A small class-conditioned image flow-matching model, trained from scratch: 155796 training examples.
Rows from block 9, named by matrix and row number. Each number is 128 + 24 x the weight over its row's rms, rounded and kept within 0 to 255. All counts start at 0. After the name is the row's rms in percent of the matrix's.
# ada: adaLN modulation (shift, scale and gate of each sublayer stacked) (model.blocks.9.ada.weight, 768x128), inputs 96-127
ada.542 094 [122  98 113 155 128 148 106 152 132 102 150 131 123 104 176 122 155  77 160 107 148 162 123 129 171 121 113 126  83  90 112 100]
ada.543 139 [189 168 135 112 146 130 140 126 117  92  98 153 111 103 111 154 121 143  97 120 155  59 150 143 143 141 108 132 124 102 169 136]
ada.544 110 [122 139 112 125 147 116 142  92 155  97 105 135 186 152 121 145 124 143 134 158 100 133 111 163 142 113 136 151 112 199 108 123]
ada.545 093 [135 180 159 137 134 118 113 115 110 123 116  64 102 136 170  97 162  74 107 118 101 114 115 107 115 102 131 123 115 132 104 111]
ada.546 088 [131 119 125 168 168 115 114 105 125 117 167  90  60 142 163 118 111  81 141 106 145 136 112  74 128 110 172 105 137 111 106  95]
ada.547 094 [135 109 106 126  90 136 146 115 116 148 141 172 126  98  93 122 104 153 115 167 138 177 150 107 102  87  97  90 154 131 167 152]
ada.548 098 [129 151 128 123 100 139 131 135 108 134 105 123 103 123 163 128 163 104 152 120 125 126  91 142 117 130 159 111 118 132 118 130]
ada.549 103 [134 157 129 156 125 157 147 115 105 128 119 115 117 142 177 126 130  78 137  83 172 159 109 102 117 120 137 127 125 133 105  88]
ada.550 101 [135 113 140 154 162 120 155 130 143  78 127 102 115 131 135 128 137  87 138  88 119 120 108 116 134 117 126 135 150 157 117 124]
ada.551 092 [127 108  89  93 136 137 107 134 125 116 115 152 120 122 113 100 116 140 170 145 134 131 161 157 119 112 128 110 107 127 115 109]
ada.552 214 [143 166 111 110 110 111 163 147 114 100 124 145  86 172 139 116 123 108 122 148 146  82 133 177 126 135 147 159 128 125 153 143]
ada.553 096 [159 149 134 129 130 161 132 131 158 169 114  80 113 121 162  84 160 104 126 151 130 125 131  97 130  92 116 109 133 153 132  78]
ada.554 100 [125 122 169 116 150 108 121 107 144 139 102  68 122 118 115  83 159 139 158 143 121  99 118 114 110 109 124 108 115 145 119 112]
ada.555 099 [121 166 131 177 179 139 123 150 106  84 143 121 103 143 159 132 164  93 133  81 139 131  88 105 151 126 136 136 133 134 140 111]
ada.556 144 [130 114 112 111 129 122  91 124 141 157 119 196  89  96 126 117 147 123 100 145 111 121 141 171 130 137 156 153 150 160 145 172]
ada.557 107 [144  81 132 112 160  99 110 139 118 143 122 101 102 143 134 108 120 148 135 119  98 145 108  97 118 121 138 122 127 122 109  99]
ada.558 082 [148 145 159 132 160 143 119 158 103 127 132  91 116 162 119 106 145 101 116 110 152 101 109 144 104  86 154 116 145 115 117 103]
ada.559 124 [141 139 120  82 155 128 125 130 148 115 135 113 112  93 115  71 139 157 127 100 148 102 149 130 151 104 122 161 118 136 161 129]
ada.560 107 [114 134 135 164 140 107 145 121 122 119 161 161 127 125 143 127 147  95 162 105 170 152 113 113 107 135 136 124 156 102  89 125]
ada.561 125 [110 153  90 135 122 134 118 125 144 127 117 118 107 186 141 121  82 116 129 130 118 150 125 124 132 156 121 133 112 124 123 107]
ada.562 134 [151 147 107 106 157 120 173 140 140 120 117 195  69  91  94 160 101  69 161 101 116 116 152 143 143 127 101 162 101 144 149 120]
ada.563 093 [117 116 143 138 178 138 163 111 125 121 147 154 108 126 125 109 128 142 153  76 162 178 156  99 124 105 145 127 145 131 108 127]
ada.564 089 [137 156 158 117 135 118 112 152 156 164 172 113 120 100 103 118 141 113 139 100 129 125 109 112 116  90 132 118 124 123 131 140]
ada.565 089 [147 164 132 171 170 132 119 139 126 130 111 104 104 118 156 146 107 117 137 109 129 135  98 131 113 134 158 122 133 135 131 115]
ada.566 084 [129 146  93 140 164 172 101 143 108 141 136  97 108 121 163 120 137 109 134 115 183 142 143 105 142 103 121 118 113 106 117 138]
ada.567 105 [150  63  97 107 154 147  77 102 129 156 122 113 134 117 108 110  82 146 162 148 133 124 113 125  88 160 153 125 144 146 132 104]
ada.568 108 [118 181 108 125 124 113 155 152 136 115 107 113 140 115 115 106 149 148 114 143 105  94 116 142 140 140 126 115  97 147 150  86]
ada.569 105 [107 171 117 137 136 144 139 122 111 141 147 111 115 154 119 112 135 116 137 100 167 134 121  94 142  95 122 112 162 125 103  99]
ada.570 127 [ 81  90 125  76 148 113 168 132  78 156 131 162 134  94 131 135 115 117 110 143 152 108 115 121 100 131 144 135 137 108 128  96]
ada.571 086 [142 114  85 171 137 116 135 101 152 165  96  91 111 162 148 123 132 103 109  98 151 131 105 118 123 142 141 100 133 133 109 100]
ada.572 091 [140 138 128 152 173 177 124 135 113 128 128 147 108 108 138 114 146 126 149 115 163 120 120 119 101 124 192 103 126 128 128 133]
ada.573 089 [121 123 131 140 115 109 132 122 129  96 116 119 126 171 128 102 166  99 130  83 159 149 153  94 108 112 153 138 133 158 121 111]
ada.574 102 [120 130  99 119  91 140  77 147 114 129 131  88 105 147  82  61 110 155 143 126 107 129 109 132 116 127 124 110  87 109 155  82]
ada.575 087 [115 139 112 114 136  87 110 107 160 132 159 154  45 107 136 112 133  77 147 109 154 124 145  93  90 120 107 162 176 121 133 108]
ada.576 087 [103 144 189 163 107 145 108  91 136 146 111 104 145 152 166 103 136 130 155  98 164 142 129 119 154 109 181  93 158 127 147  98]
ada.577 080 [148 121 105 174 173 149 159 127 108 109 116  71 144 117  77 112 122 119 169 129 122 121  99 109 115 130 192 112 134 163 112  91]
ada.578 102 [113  90 146 151 103 132 113 117 114 129 116 158 103 109 153 106 133  87 160 113 158 143 143  95 127 143 157 154 165 131 111 125]
ada.579 110 [140 118 138 102 103  92 144 122  58 159 125 113 150 138 126 134 133 134 156 163 137 136 115  89  79 138 104 104 112 111 131 134]
ada.580 094 [133 138 144 122 157 133 121 121 142 126 158 128  96 111 145 107 136 112 162  79 146 173 100 102 151 116 160  92 117 116 127 121]
ada.581 110 [141 119 102  70 133 111 105 149 147  82 113  81 135 127 140 126 109 134 110 132 119 108 117 102  88 139 150 155 162 157 130  79]
ada.582 110 [164 122  99 124 133 154 158 124 123 112 143  97 118  95 138 153 145 106 129 165 113 153 136 148 173 106 146 170 146 142 128 146]
ada.583 087 [133 136 176 170 156 160 134 110 138 145 109 106 135 103 152  68 144 130  66 103 151 138  92 126 131 123 142 167 118 116 148 107]
ada.584 107 [129 174 162 121 151 169 126 133 172 131 134 157 137 118 125 130 101 145 125 147 121 113 119 158 139 124 101 138  97 137 150 138]